Weights of a small CTC audio transcriber: activation silu, layers 12.
Rows from block 5, named by matrix and row number. Rows with one number belong to one neuron. Each number is 200 + 30 x the weight over its row's rms, rounded and kept within 0 to 999. All counts start at 0.
# fc1: MLP up (model.blocks.5.mlp.fc1.weight, 384x192), inputs 0-191
# fc2: MLP down (model.blocks.5.mlp.fc2.weight, 192x384, transposed), outputs 0-191
fc1.57,155,149,143,214,169,224,232,228,222,169,239,241,172,260,241,178,239,280,239,179,183,223,197,196,209,193,179,218,136,193,172,191,196,243,232,170,232,190,221,195,198,203,217,170,155,192,235,181,238,193,210,199,176,165,202,132,255,189,231,208,240,177,176,216,212,237,213,220,173,162,185,228,173,200,218,233,200,150,177,138,200,175,225,210,155,210,265,235,174,261,199,191,201,181,246,171,165,197,197,233,195,237,239,195,198,170,137,240,212,181,212,179,150,171,195,178,217,168,176,231,192,196,206,170,259,197,222,226,242,196,182,233,238,229,142,222,206,150,215,262,206,226,216,225,211,187,203,239,217,178,209,178,226,237,144,168,131,199,165,177,173,164,162,208,167,220,207,186,212,187,250,187,204,157,208,173,173,183,177,198,222,156,212,203,202,191,199,216,244,224,208,182
fc2.57,164,148,230,204,204,184,148,218,188,204,215,234,212,187,203,140,176,146,155,206,194,166,193,243,160,252,279,190,271,211,196,182,150,204,199,161,255,222,186,189,251,203,210,237,184,234,189,188,229,205,203,177,208,193,196,203,236,203,242,203,150,210,210,200,184,199,189,254,155,175,190,230,210,182,219,200,232,255,237,264,152,196,202,206,274,198,182,173,149,155,181,151,180,216,227,201,178,222,213,213,180,187,193,260,227,204,208,249,215,204,198,229,232,143,184,256,245,225,185,181,221,223,233,221,169,171,196,141,208,195,177,174,166,202,229,159,126,213,225,179,210,190,175,198,221,242,199,185,155,224,202,215,158,235,160,235,191,228,238,233,226,217,179,168,204,196,155,207,214,183,201,192,210,217,234,254,184,198,171,168,133,192,202,154,186,181,186,174,192,244,183,227
fc1.58,218,251,136,159,156,186,296,242,212,193,216,171,228,273,203,209,218,222,199,193,198,169,231,206,237,220,151,162,175,177,238,233,143,194,196,175,202,198,197,225,174,181,263,222,229,203,160,221,165,229,199,211,191,229,217,196,195,219,160,253,158,246,258,188,195,218,247,156,169,168,202,185,202,198,170,156,195,185,168,179,218,141,216,208,167,239,200,241,230,179,141,229,166,172,204,171,171,189,204,198,193,222,240,196,219,183,202,237,194,170,204,195,228,218,168,170,147,199,203,199,216,202,253,242,232,217,155,169,172,211,211,218,220,232,227,200,245,200,139,242,182,204,188,248,239,190,201,134,232,216,211,248,171,224,188,167,171,185,213,215,206,229,212,193,155,217,238,217,237,199,151,170,177,182,173,171,195,243,167,172,277,170,175,169,201,205,199,183,236,195,191,200
fc2.58,178,238,198,172,219,217,189,155,240,186,211,227,211,235,188,193,208,190,266,226,265,224,232,232,201,194,156,215,270,225,194,181,214,179,238,178,172,219,231,178,224,179,198,213,213,193,203,235,172,197,216,133,223,204,162,168,233,177,189,224,236,195,197,190,142,180,221,133,204,212,244,161,115,173,185,190,264,247,219,194,157,197,175,128,234,144,171,238,208,158,232,204,233,182,203,186,244,163,220,200,203,221,205,156,179,216,151,250,180,236,217,186,183,188,159,230,190,214,211,197,214,192,204,171,231,194,234,193,188,197,198,202,206,160,199,157,210,260,206,199,194,170,136,212,227,192,222,195,160,224,230,187,151,159,211,163,221,198,240,166,187,227,208,225,204,198,186,238,177,186,219,167,213,226,250,211,276,198,220,277,173,219,198,155,204,185,164,143,184,200,174,186
fc1.59,238,203,243,154,215,202,174,185,162,230,208,196,261,187,189,177,236,159,239,176,239,232,214,193,257,184,187,225,170,190,169,245,210,129,228,190,167,165,189,206,230,223,184,186,184,224,249,205,188,164,136,217,165,187,234,245,131,214,226,197,235,242,210,206,231,167,130,195,183,165,205,193,239,159,195,208,199,229,177,229,175,213,174,171,162,183,195,262,224,244,236,171,188,195,186,216,214,176,212,177,180,263,214,210,195,210,196,211,209,195,214,192,159,173,242,224,166,171,210,234,177,201,214,228,160,204,231,226,189,242,220,183,185,191,240,226,120,213,200,231,193,236,206,206,199,234,263,204,198,222,227,188,182,191,278,192,144,156,254,220,187,252,257,185,187,191,209,185,171,187,170,191,160,150,199,164,187,249,154,220,212,177,182,173,190,208,210,224,170,183,199,130
fc2.59,219,169,193,167,218,196,171,197,154,221,162,192,177,218,199,207,230,174,195,234,227,170,171,233,285,202,227,165,192,195,186,154,191,185,158,218,180,183,189,241,212,229,176,190,192,202,176,192,193,179,211,182,203,179,200,116,236,213,238,144,154,173,144,229,190,197,219,215,212,237,157,180,171,178,219,177,228,161,167,191,180,206,163,197,164,244,133,233,210,247,260,152,150,193,208,213,231,235,240,208,194,252,206,195,211,202,262,195,243,185,189,194,171,135,167,208,191,279,233,175,213,254,199,207,175,206,204,207,244,214,199,194,237,185,208,188,181,181,201,233,231,179,190,218,168,216,188,210,225,187,195,248,204,188,238,211,194,251,183,224,199,206,227,127,202,216,150,137,192,212,224,243,208,198,232,177,160,248,175,232,179,182,221,181,195,261,198,238,235,183,282,213
fc1.60,213,259,191,205,173,225,178,171,201,222,172,225,194,202,168,215,196,259,250,167,175,247,169,175,266,183,164,186,137,206,284,216,197,209,203,148,167,201,174,246,212,237,214,253,233,177,167,175,183,288,187,203,210,230,213,180,222,193,249,256,208,171,264,187,168,219,195,175,174,193,220,227,215,202,230,199,180,199,235,163,213,207,221,224,179,164,243,176,196,210,237,146,219,201,190,201,147,214,184,150,199,182,177,172,160,209,198,167,208,239,219,197,225,171,147,161,159,218,128,163,182,191,215,180,164,194,202,177,234,199,221,206,183,195,164,243,197,207,196,213,187,190,195,198,149,173,204,216,226,238,181,153,213,221,198,228,225,210,271,227,242,192,222,191,199,171,191,205,215,223,201,168,138,157,173,190,182,269,232,257,227,167,191,177,188,204,234,190,205,198,222,135
fc2.60,236,195,192,232,193,176,211,155,209,238,234,176,175,266,179,160,172,212,169,220,193,206,214,190,233,197,201,160,176,205,238,180,132,205,255,168,168,156,209,230,198,185,220,207,241,210,220,179,178,172,211,210,198,223,201,183,235,206,209,203,177,167,227,199,157,270,168,230,203,262,218,253,185,174,230,207,200,196,196,260,214,203,222,235,231,213,228,199,179,162,192,247,197,186,182,221,226,205,280,190,208,159,258,275,169,221,202,229,205,204,180,211,222,212,239,228,219,177,171,243,170,163,198,177,199,219,181,149,201,210,199,180,211,242,206,184,184,226,140,272,221,180,206,183,219,189,192,248,204,178,183,196,236,166,155,251,197,192,196,172,175,137,200,199,201,242,121,155,151,158,208,184,186,232,162,192,160,209,123,237,188,195,181,171,175,188,187,240,217,171,176,151
fc1.62,149,152,162,170,177,183,215,210,185,199,175,235,176,255,281,238,167,194,224,196,205,219,204,191,186,156,212,181,236,199,224,155,216,223,272,187,128,227,232,217,191,191,204,195,236,152,259,191,206,199,231,200,154,210,207,252,196,197,168,146,188,219,186,165,167,178,170,224,162,195,184,218,158,186,211,210,214,206,139,209,213,187,161,190,241,240,228,223,177,173,185,126,190,185,270,220,211,159,207,250,201,151,230,194,208,212,177,231,228,245,173,194,167,181,208,145,155,222,188,197,230,207,151,170,235,218,229,193,202,228,234,161,221,199,222,236,234,222,159,148,136,190,212,190,170,221,217,198,193,230,201,234,177,189,173,162,211,231,225,196,207,248,223,209,226,229,169,175,222,206,207,170,220,164,212,241,210,248,186,174,161,188,213,225,233,201,233,233,226,257,197,139
fc2.62,219,199,148,246,203,225,208,199,200,180,174,183,214,146,244,174,236,180,184,215,215,188,173,262,220,222,241,220,179,204,232,188,149,195,194,194,181,156,217,169,193,126,200,184,151,211,151,166,169,213,184,201,212,166,185,216,195,194,225,194,202,220,230,195,260,176,186,234,183,135,181,228,191,214,184,193,189,116,198,181,222,187,259,185,173,193,132,244,210,118,228,194,263,235,229,191,207,191,200,206,176,253,223,182,200,173,208,186,203,179,245,181,188,227,221,150,216,161,191,209,196,178,191,188,217,216,127,182,212,166,227,215,171,278,185,188,215,198,203,189,222,210,172,225,191,229,145,212,205,156,171,176,221,253,229,241,262,198,199,243,202,185,214,279,243,142,211,242,237,189,219,212,184,216,212,206,197,214,169,238,220,194,208,220,150,204,177,218,183,167,260,211
fc1.63,229,194,194,186,204,220,198,157,177,159,174,192,229,170,168,195,189,233,203,221,164,185,259,148,201,158,223,202,166,207,237,169,210,189,162,191,228,200,214,177,216,196,258,216,189,171,254,220,274,209,216,219,224,239,233,194,208,243,151,228,259,198,264,174,192,175,203,138,217,221,150,199,202,157,227,241,175,180,225,157,221,216,154,189,168,219,212,222,179,184,205,237,177,165,181,176,207,185,217,200,186,200,151,183,221,133,234,232,272,253,176,187,162,180,195,200,138,161,201,224,189,181,228,206,202,185,151,176,229,197,235,201,217,155,226,228,184,204,194,166,213,197,225,192,167,196,195,201,211,184,205,179,197,185,198,243,224,199,204,165,171,206,191,239,223,218,278,177,241,222,228,188,209,199,233,182,210,178,187,149,242,253,239,135,178,178,214,131,160,207,284,171
fc2.63,182,160,255,155,147,216,205,217,204,227,210,168,139,210,232,143,196,171,185,211,176,183,162,211,200,177,206,162,229,187,241,216,128,272,214,176,170,183,230,190,172,191,193,220,204,208,173,182,182,263,179,200,215,197,138,156,236,153,246,194,209,202,174,156,201,213,157,203,219,267,203,169,198,199,167,243,172,150,216,251,213,206,171,229,156,159,165,224,227,176,146,183,166,202,257,180,239,155,249,276,190,197,208,235,253,222,218,195,186,186,255,221,174,185,231,212,224,193,215,253,211,224,186,212,148,188,214,165,191,192,220,215,206,233,209,197,221,167,230,203,184,173,221,187,267,216,208,207,201,167,200,237,166,205,159,200,217,243,199,189,182,202,275,205,216,165,146,204,168,219,204,181,231,216,188,203,156,224,201,228,159,235,188,160,201,187,227,249,213,199,184,211
fc1.64,170,182,194,206,209,205,145,227,233,197,214,195,235,205,225,191,193,175,225,219,168,255,136,231,191,233,211,197,200,220,251,170,246,239,244,135,247,175,150,222,188,179,227,212,203,130,169,235,144,190,190,176,267,214,180,200,194,244,227,170,215,173,161,207,202,250,242,164,210,198,199,169,229,190,175,176,211,224,215,205,181,246,221,214,182,176,214,238,197,232,193,232,248,197,166,200,217,225,222,175,178,190,253,208,214,159,176,212,192,151,224,240,209,182,151,228,176,244,221,171,188,175,215,241,171,213,200,138,222,209,151,263,186,193,167,215,164,193,172,269,217,221,169,177,243,150,229,181,176,217,255,197,174,166,238,194,148,228,183,183,209,170,116,192,167,197,212,216,179,189,167,153,201,235,154,199,207,174,206,215,237,198,185,217,253,202,246,185,213,199,231,172
fc2.64,165,155,152,153,174,238,213,227,218,205,173,201,235,216,196,196,219,237,219,225,264,198,242,200,215,248,184,195,193,196,175,159,185,147,216,202,192,244,264,198,180,195,251,217,236,188,231,153,220,234,211,197,220,228,157,127,166,214,180,183,213,231,207,166,159,179,155,223,175,246,253,178,179,199,225,185,164,217,216,250,201,185,201,185,174,185,189,235,160,225,204,220,208,158,193,225,202,207,211,231,178,198,256,179,212,243,202,186,185,194,228,155,156,161,141,233,218,127,174,218,223,244,256,197,223,181,189,256,216,201,205,188,183,172,183,190,234,206,252,151,213,158,191,165,210,224,203,205,250,223,153,157,167,192,186,172,212,249,237,206,219,170,196,215,241,199,177,225,166,223,166,217,129,183,182,212,126,202,205,246,219,147,231,201,168,215,210,190,197,186,156,232
fc1.66,205,173,182,213,200,215,181,271,202,167,197,163,182,137,224,224,208,210,193,203,173,290,204,138,168,204,202,202,222,211,204,220,227,169,193,212,216,142,158,187,214,228,176,223,217,171,190,135,216,200,211,216,186,208,180,134,226,220,195,190,173,134,169,233,185,194,178,189,135,224,210,207,184,202,205,135,181,177,178,216,203,174,203,198,186,202,225,189,229,210,168,229,242,219,177,235,229,241,179,153,210,195,209,269,202,186,203,237,190,199,203,215,197,203,213,251,265,180,198,196,202,200,185,248,220,143,226,194,197,199,156,210,171,236,187,260,230,252,222,138,224,265,227,198,173,204,243,204,239,168,219,198,235,164,193,247,165,195,209,189,224,207,224,194,183,227,197,208,127,182,184,194,179,190,167,151,215,180,219,228,214,213,219,231,178,268,125,139,246,187,239,193
fc2.66,283,227,165,205,202,177,176,217,169,227,182,242,158,255,203,182,191,193,139,185,214,159,156,226,217,176,184,250,217,197,185,204,199,158,222,218,192,201,194,218,191,161,226,188,194,194,147,179,174,229,133,179,184,203,186,134,131,251,165,214,167,171,189,213,182,253,196,189,207,249,170,213,215,212,195,206,200,187,233,198,252,176,193,192,245,236,182,194,167,214,192,221,190,211,200,195,242,167,226,195,157,264,205,172,214,238,279,179,181,201,231,184,185,158,181,181,231,208,235,207,189,185,238,159,195,227,205,221,181,232,206,231,199,201,169,142,187,146,242,210,252,160,207,195,233,208,186,196,156,197,184,204,220,177,197,214,241,210,184,180,217,151,164,250,236,126,178,165,250,227,208,199,160,239,210,218,174,221,162,254,196,208,200,201,189,211,176,271,197,176,232,266
fc1.67,198,182,235,169,166,194,206,172,203,178,217,238,242,226,190,233,145,203,268,161,194,186,201,221,222,240,207,206,155,178,190,217,200,170,168,180,190,209,196,138,214,168,171,202,234,168,238,240,220,174,192,193,205,178,217,182,176,189,217,179,220,204,208,225,202,254,211,237,250,215,225,178,243,173,149,231,188,193,181,158,166,183,210,168,241,193,187,178,161,256,130,132,191,214,208,225,173,156,199,165,255,175,202,130,210,236,154,256,166,260,262,159,194,195,215,212,190,199,183,228,208,209,174,183,161,187,234,198,163,174,193,195,195,192,185,212,160,206,185,157,239,219,201,188,194,157,239,253,167,235,192,220,205,182,196,202,271,240,232,195,195,169,228,194,202,200,239,178,161,168,179,202,187,200,215,239,294,229,194,216,171,131,253,220,206,187,199,213,191,189,262,200
fc2.67,212,182,218,216,240,230,246,227,153,196,175,148,206,183,179,172,213,223,198,149,192,190,201,217,221,173,202,215,229,239,186,137,219,216,169,204,190,220,200,205,222,219,178,243,247,190,202,140,217,233,193,178,207,260,198,158,245,233,197,164,204,171,230,102,108,194,181,227,183,219,200,141,205,208,213,177,203,155,168,251,202,180,170,228,198,247,175,221,214,246,209,212,213,200,197,182,229,208,145,218,214,242,214,214,166,235,230,242,184,210,233,132,189,172,167,222,212,233,204,176,192,204,191,216,195,158,201,187,204,197,226,177,262,138,161,122,194,219,175,235,204,233,153,151,226,191,191,228,167,246,201,184,208,195,232,176,216,226,191,252,185,220,185,180,222,189,222,159,143,221,155,229,166,186,202,190,182,206,170,224,185,230,224,213,176,197,218,275,248,186,207,182
fc1.68,256,192,186,229,194,164,208,207,205,215,293,253,258,214,229,265,237,224,207,165,185,204,192,238,212,155,193,188,124,184,218,192,194,207,220,202,249,216,211,163,181,152,179,214,209,227,231,240,258,234,182,178,163,155,226,144,258,226,235,232,248,196,232,206,248,215,204,165,238,212,165,187,232,198,233,184,165,226,171,149,177,203,202,194,208,186,203,185,187,218,172,203,224,210,174,226,185,171,164,213,156,188,169,131,222,174,208,203,153,198,181,175,193,190,211,226,183,181,208,153,162,226,210,191,230,243,212,178,193,209,241,217,183,183,197,252,162,224,206,172,210,196,177,217,234,251,181,237,152,135,271,203,209,172,151,204,218,190,198,180,164,186,181,185,196,195,191,227,243,208,187,201,179,201,205,188,174,175,204,160,202,135,181,215,198,231,139,167,245,267,187,190
fc2.68,212,163,278,183,190,218,207,209,225,229,218,208,208,169,199,188,226,175,148,212,195,132,252,219,195,247,198,232,210,233,188,204,180,177,176,199,169,188,200,156,161,237,179,215,195,178,180,197,193,195,197,249,262,171,182,216,224,182,200,196,260,174,190,231,194,211,237,213,198,180,210,240,189,263,196,213,207,202,186,240,165,197,190,216,259,225,141,217,214,174,174,194,183,186,197,200,266,175,153,165,168,205,227,195,182,239,191,227,175,173,227,193,210,217,221,193,271,173,200,147,151,174,211,229,161,171,177,195,243,222,149,176,255,148,200,210,226,202,158,215,190,220,184,146,240,232,175,261,137,180,201,211,211,192,214,192,221,192,170,193,261,180,167,194,185,178,141,158,179,164,277,166,230,221,234,175,203,150,203,202,242,195,170,188,225,227,232,263,198,222,192,146
fc1.69,192,196,157,202,194,188,178,155,217,161,115,213,213,210,195,209,163,221,229,222,217,259,195,206,220,155,259,211,193,224,223,199,207,184,209,226,199,193,203,233,187,189,171,148,214,268,190,170,196,189,220,176,193,211,174,171,193,164,203,232,256,232,214,214,249,161,196,146,191,215,159,212,186,170,157,188,204,224,181,224,218,203,224,182,184,172,226,180,210,187,213,198,190,241,237,169,187,188,225,171,186,195,169,167,117,195,255,169,202,189,230,220,142,186,210,194,233,179,161,283,182,196,132,194,212,248,194,224,195,278,222,186,135,169,182,215,221,217,257,156,185,192,210,188,223,207,165,121,202,222,153,205,186,176,216,168,185,176,198,216,197,190,234,233,150,226,200,164,264,166,231,193,180,177,231,225,238,263,205,195,220,235,217,204,217,223,218,178,218,181,257,245
fc2.69,250,218,221,145,209,214,229,224,208,235,234,231,220,244,260,158,190,175,179,183,144,152,138,186,204,211,189,216,187,257,204,195,180,207,227,229,150,228,179,185,222,243,188,221,204,173,155,158,202,197,184,211,201,196,173,179,261,212,217,126,155,185,177,194,180,215,234,174,215,221,212,180,285,197,189,175,207,171,176,217,190,190,140,189,174,205,200,201,187,185,160,255,239,186,152,168,195,213,222,237,230,174,188,220,206,225,197,253,206,183,168,190,251,199,190,182,250,162,216,202,171,194,226,155,160,145,201,174,204,184,156,215,270,242,170,177,272,199,208,249,218,170,210,158,177,165,184,232,214,252,218,168,229,185,205,235,183,242,202,197,250,209,211,239,206,163,205,207,242,167,208,196,187,253,172,173,156,196,143,221,192,194,200,200,208,231,201,255,183,221,162,189
fc1.70,209,173,210,239,204,192,197,169,238,259,209,169,179,203,195,195,233,216,215,179,198,195,219,204,202,153,221,168,224,225,190,170,236,248,213,228,200,254,188,199,184,230,239,231,216,177,153,200,194,212,218,219,215,143,178,165,230,203,220,246,214,176,207,194,228,172,182,250,206,220,216,194,218,142,236,243,164,227,167,209,159,192,170,167,236,180,199,144,180,183,222,256,155,177,179,230,231,185,186,162,157,176,229,192,230,137,178,190,232,270,167,188,177,216,214,155,214,172,191,205,171,133,219,207,250,268,215,172,216,209,219,218,233,172,177,197,176,220,165,215,138,225,134,266,212,202,135,159,231,178,207,176,244,182,183,212,194,159,166,165,235,207,245,167,235,195,159,129,197,202,170,154,205,202,243,209,215,167,226,209,190,226,239,216,194,263,221,179,191,210,211,190
fc2.70,197,230,170,216,246,191,198,154,221,216,179,200,209,204,207,228,148,175,229,188,188,190,234,181,236,210,200,177,207,240,149,233,177,263,165,172,245,181,173,170,237,219,186,189,200,176,190,204,193,158,192,216,192,274,203,237,213,217,186,244,192,224,204,255,252,117,193,167,209,187,188,243,166,195,180,231,232,156,188,265,188,237,198,228,211,218,191,186,217,167,170,175,172,224,156,188,152,206,180,173,178,179,183,186,198,236,190,205,203,181,215,193,156,203,174,233,165,248,252,296,177,193,192,207,165,191,209,251,230,140,222,230,138,233,213,204,184,224,235,170,188,180,200,180,212,182,194,183,227,188,176,207,205,160,205,202,192,216,203,221,121,207,195,159,164,192,230,203,258,177,185,218,189,164,206,186,211,208,234,242,224,190,261,212,175,207,132,187,222,178,215,297
fc1.71,187,230,179,211,156,191,196,229,227,239,220,213,234,203,180,229,226,264,240,214,217,213,246,184,237,214,167,181,225,215,174,173,162,149,189,249,226,190,203,218,192,173,182,173,175,196,201,195,177,185,188,180,179,184,235,173,211,160,218,229,221,179,261,112,166,163,197,170,159,182,192,226,220,209,218,235,244,210,179,210,199,236,208,218,182,239,181,236,250,196,200,216,168,194,211,196,189,205,175,141,176,240,157,163,160,240,179,236,187,236,192,233,175,128,208,196,241,169,179,183,180,232,163,216,233,185,177,202,188,211,181,165,263,167,154,184,201,230,216,248,196,185,172,231,194,173,214,248,197,196,173,180,193,229,137,266,177,232,240,231,201,190,186,171,224,248,232,222,225,180,213,193,146,278,160,170,201,177,153,271,157,210,185,184,208,239,167,145,228,211,210,197
fc2.71,181,182,174,207,199,176,206,226,207,188,196,148,226,162,156,191,135,235,209,167,192,183,242,201,240,260,184,180,194,137,169,169,238,223,286,168,211,170,147,224,230,239,227,175,198,203,170,253,187,200,236,241,147,201,158,184,212,186,214,253,183,246,166,260,158,191,180,188,241,219,205,209,197,174,216,219,150,171,197,186,191,191,238,177,243,207,235,171,162,228,210,210,215,191,153,241,188,163,184,202,227,174,199,192,220,173,232,186,212,209,197,200,220,216,178,204,173,222,203,186,180,211,204,148,186,262,266,196,173,193,247,181,179,204,213,172,198,191,184,161,236,236,152,245,225,222,184,143,217,216,208,237,225,222,191,207,211,206,199,193,225,223,205,227,204,226,176,176,250,179,166,196,273,171,258,221,163,232,174,143,231,158,154,169,212,170,187,164,129,222,206,190
fc1.72,150,228,171,216,205,183,178,208,164,164,203,223,188,223,211,196,198,204,177,241,216,238,215,222,198,217,251,182,169,175,207,198,192,184,261,171,199,194,220,181,213,150,183,276,221,213,216,253,198,189,284,143,194,193,161,193,194,164,216,206,232,222,240,222,157,242,203,124,203,154,158,199,221,217,193,247,223,214,168,180,259,173,180,251,221,189,182,239,230,130,215,222,197,230,167,238,166,195,223,231,216,189,172,218,199,177,189,166,193,220,186,246,160,159,205,199,182,180,193,145,209,176,215,205,177,225,170,246,216,246,200,125,115,222,244,204,175,186,183,221,225,160,244,173,206,214,212,139,202,170,201,230,192,219,142,182,196,229,185,209,187,203,213,234,166,236,205,166,199,229,188,221,221,188,206,191,191,234,147,217,155,261,240,231,230,200,194,167,164,185,201,234
fc2.72,210,166,210,241,225,200,205,222,228,164,174,228,190,170,230,246,212,200,207,187,224,135,255,238,196,204,189,220,188,194,204,200,235,212,226,202,211,215,199,192,208,202,172,206,200,226,227,161,150,202,171,226,230,205,169,162,203,197,192,178,157,164,151,186,227,244,195,209,183,265,201,169,149,243,169,140,270,225,177,237,199,211,214,213,221,196,172,170,103,202,174,197,217,145,199,230,183,220,187,182,241,234,235,209,180,253,185,218,189,202,234,175,255,258,185,238,149,256,255,214,214,213,156,276,227,172,208,214,151,170,138,201,181,176,212,185,166,206,190,209,198,251,216,144,164,189,174,165,182,219,197,187,151,198,153,189,163,238,221,196,148,283,202,194,168,195,190,181,180,180,230,194,221,225,208,232,208,149,159,221,201,215,221,219,198,228,184,222,209,214,194,208
fc1.73,203,162,224,242,181,160,229,183,206,235,136,188,155,204,259,202,242,178,195,198,168,262,216,246,170,182,144,245,212,227,222,202,200,229,247,204,237,177,187,197,196,201,195,225,140,199,230,156,205,205,193,234,208,215,192,189,218,216,210,223,189,220,183,157,188,187,210,226,189,185,211,235,223,233,172,166,196,244,182,166,177,299,175,195,216,171,188,239,190,193,236,174,234,169,175,220,193,214,189,209,166,187,138,199,197,166,193,130,273,233,228,251,195,233,234,207,164,213,206,204,142,218,195,248,195,205,242,191,189,176,236,228,133,202,172,195,205,230,174,149,199,226,218,203,154,250,139,229,186,198,161,249,215,249,197,223,187,157,201,247,190,163,213,190,203,216,130,221,187,173,206,224,224,175,209,186,165,225,201,144,162,182,182,235,258,199,166,193,189,227,198,205
fc2.73,203,238,230,225,196,220,247,174,166,180,195,210,223,167,146,203,121,225,188,223,172,159,208,184,262,226,249,222,217,171,189,238,253,169,170,215,203,249,214,157,187,222,225,195,248,174,206,221,211,188,231,186,149,239,125,178,228,202,219,194,192,119,225,245,221,171,238,178,182,204,201,203,173,203,179,233,211,143,164,234,204,177,174,185,181,167,203,201,184,158,180,183,191,236,224,214,180,193,143,253,156,195,246,213,197,260,205,251,221,198,202,181,216,165,209,236,271,159,202,201,244,203,174,171,168,197,169,205,146,201,202,152,219,248,192,209,204,152,241,205,166,195,172,206,200,196,230,195,157,189,219,205,172,209,183,200,173,212,225,163,190,214,241,232,193,201,238,203,181,220,210,198,197,233,150,195,197,173,164,235,266,221,193,225,121,202,257,201,198,223,244,187
fc1.74,149,234,197,259,268,177,159,263,210,166,202,166,215,217,215,209,192,173,216,217,224,203,197,240,182,218,226,241,199,143,194,247,154,206,208,237,178,250,186,195,202,222,227,168,216,205,225,196,157,212,176,213,229,181,198,246,175,235,152,221,227,172,220,214,181,193,247,179,155,198,214,180,183,202,193,150,188,217,174,194,199,179,195,288,206,252,185,205,153,227,181,159,207,201,192,213,238,185,211,149,205,127,209,199,198,194,185,201,228,204,162,183,211,230,213,220,235,237,169,254,217,222,177,246,199,220,174,213,234,183,131,230,190,230,151,128,179,159,232,172,171,202,153,218,158,165,212,206,220,176,190,183,218,210,177,196,189,207,225,222,199,154,167,193,239,185,176,132,220,233,240,199,156,168,181,192,204,206,239,198,248,200,215,166,198,251,218,161,277,156,174,180
fc2.74,166,225,232,219,157,198,162,249,200,187,194,244,226,199,253,144,202,234,158,174,244,197,146,153,205,166,159,240,183,176,243,217,202,221,197,197,259,205,170,174,206,216,173,202,205,211,210,212,230,207,208,205,150,150,165,157,161,163,207,172,171,224,179,178,219,164,254,203,201,165,203,246,212,150,171,194,180,179,186,188,219,190,178,197,190,233,151,176,202,255,192,207,172,205,198,205,240,192,208,182,270,160,207,204,183,198,204,234,256,225,167,201,209,182,209,240,250,285,205,202,175,215,158,173,163,192,179,173,233,288,212,162,228,214,238,176,145,153,210,205,215,217,253,163,230,217,219,216,206,184,167,173,152,194,177,243,165,216,232,217,221,200,254,154,200,198,198,136,203,147,227,231,146,195,211,251,211,181,205,218,220,181,186,202,208,215,222,232,229,209,209,177
fc1.75,169,171,238,232,156,238,210,172,217,135,167,260,201,181,221,226,183,231,217,187,190,246,234,169,236,212,164,172,179,196,248,226,263,209,225,250,165,191,222,221,208,228,238,239,187,201,197,224,209,225,203,196,217,141,250,202,176,193,169,215,229,211,249,261,202,218,193,158,218,174,242,182,243,176,184,177,236,179,212,178,234,139,177,200,187,169,210,171,183,187,168,208,206,193,232,195,210,205,161,219,164,201,176,120,174,283,164,204,227,179,193,192,165,223,121,237,227,208,200,206,229,256,188,206,234,205,210,181,166,192,209,184,266,185,214,217,180,212,221,162,165,222,249,199,218,218,210,207,209,199,202,167,134,232,194,171,175,187,193,248,205,199,250,195,217,171,150,149,167,163,159,164,166,174,223,208,150,185,218,232,198,223,215,214,143,183,225,185,229,216,180,233
fc2.75,188,299,172,202,189,184,158,184,192,224,236,149,210,197,211,187,167,180,175,159,210,149,156,223,233,194,217,228,214,224,149,213,141,167,210,209,215,194,218,200,221,220,189,182,208,201,219,234,208,165,226,225,157,213,142,232,228,222,252,159,167,173,171,130,173,177,242,237,205,238,185,199,190,193,160,178,186,207,235,198,157,228,179,211,199,176,188,221,182,238,228,196,207,193,191,251,208,225,192,177,222,233,236,247,218,191,211,192,213,207,185,190,193,155,258,170,145,176,241,236,183,196,274,217,217,224,159,187,236,209,232,221,196,167,173,212,180,183,163,290,174,206,168,208,175,226,159,220,201,182,258,172,250,166,135,208,214,200,187,186,189,224,133,184,164,231,257,241,199,196,195,220,215,235,204,204,257,212,250,188,208,213,215,167,191,172,216,175,165,145,194,188
fc1.76,208,197,228,218,141,201,224,200,165,182,230,197,222,123,196,219,213,203,227,222,154,220,124,185,216,166,208,217,207,267,221,168,234,261,173,200,178,185,221,193,250,208,181,171,228,221,167,184,233,175,212,194,183,185,162,168,180,179,198,212,188,220,224,179,168,196,222,203,181,219,223,201,260,162,192,214,190,138,199,198,177,199,229,195,184,199,238,215,186,251,189,189,212,150,194,203,182,200,195,200,223,175,248,202,223,174,139,156,185,191,164,218,228,214,168,196,185,228,234,158,185,116,220,217,149,215,179,125,220,238,233,172,232,226,207,180,217,269,180,217,188,197,269,222,136,183,189,227,210,183,161,143,210,209,189,146,167,223,212,245,188,233,189,213,188,233,204,197,221,201,205,269,194,258,268,176,264,216,177,191,190,220,237,227,220,157,162,192,194,219,198,168
fc2.76,162,218,205,151,199,182,181,202,168,229,139,237,174,249,191,160,178,212,171,125,229,216,157,228,182,212,139,211,201,196,204,221,222,215,201,219,242,203,207,222,185,211,243,220,169,181,204,169,206,190,177,197,183,176,195,163,178,181,185,207,173,169,200,203,191,206,191,224,261,233,218,231,217,175,160,190,223,264,192,255,185,136,214,215,178,251,164,207,229,202,188,234,170,203,156,227,190,198,192,188,171,211,167,196,209,214,221,218,175,182,250,172,182,177,224,152,216,174,231,232,213,224,232,177,214,183,186,256,241,172,148,237,185,180,173,222,178,162,190,184,208,205,205,170,219,184,200,236,182,196,297,236,188,184,185,285,153,235,205,199,229,221,194,177,222,136,186,145,213,194,228,162,208,206,199,232,151,221,183,235,222,203,134,204,182,266,162,256,244,167,232,251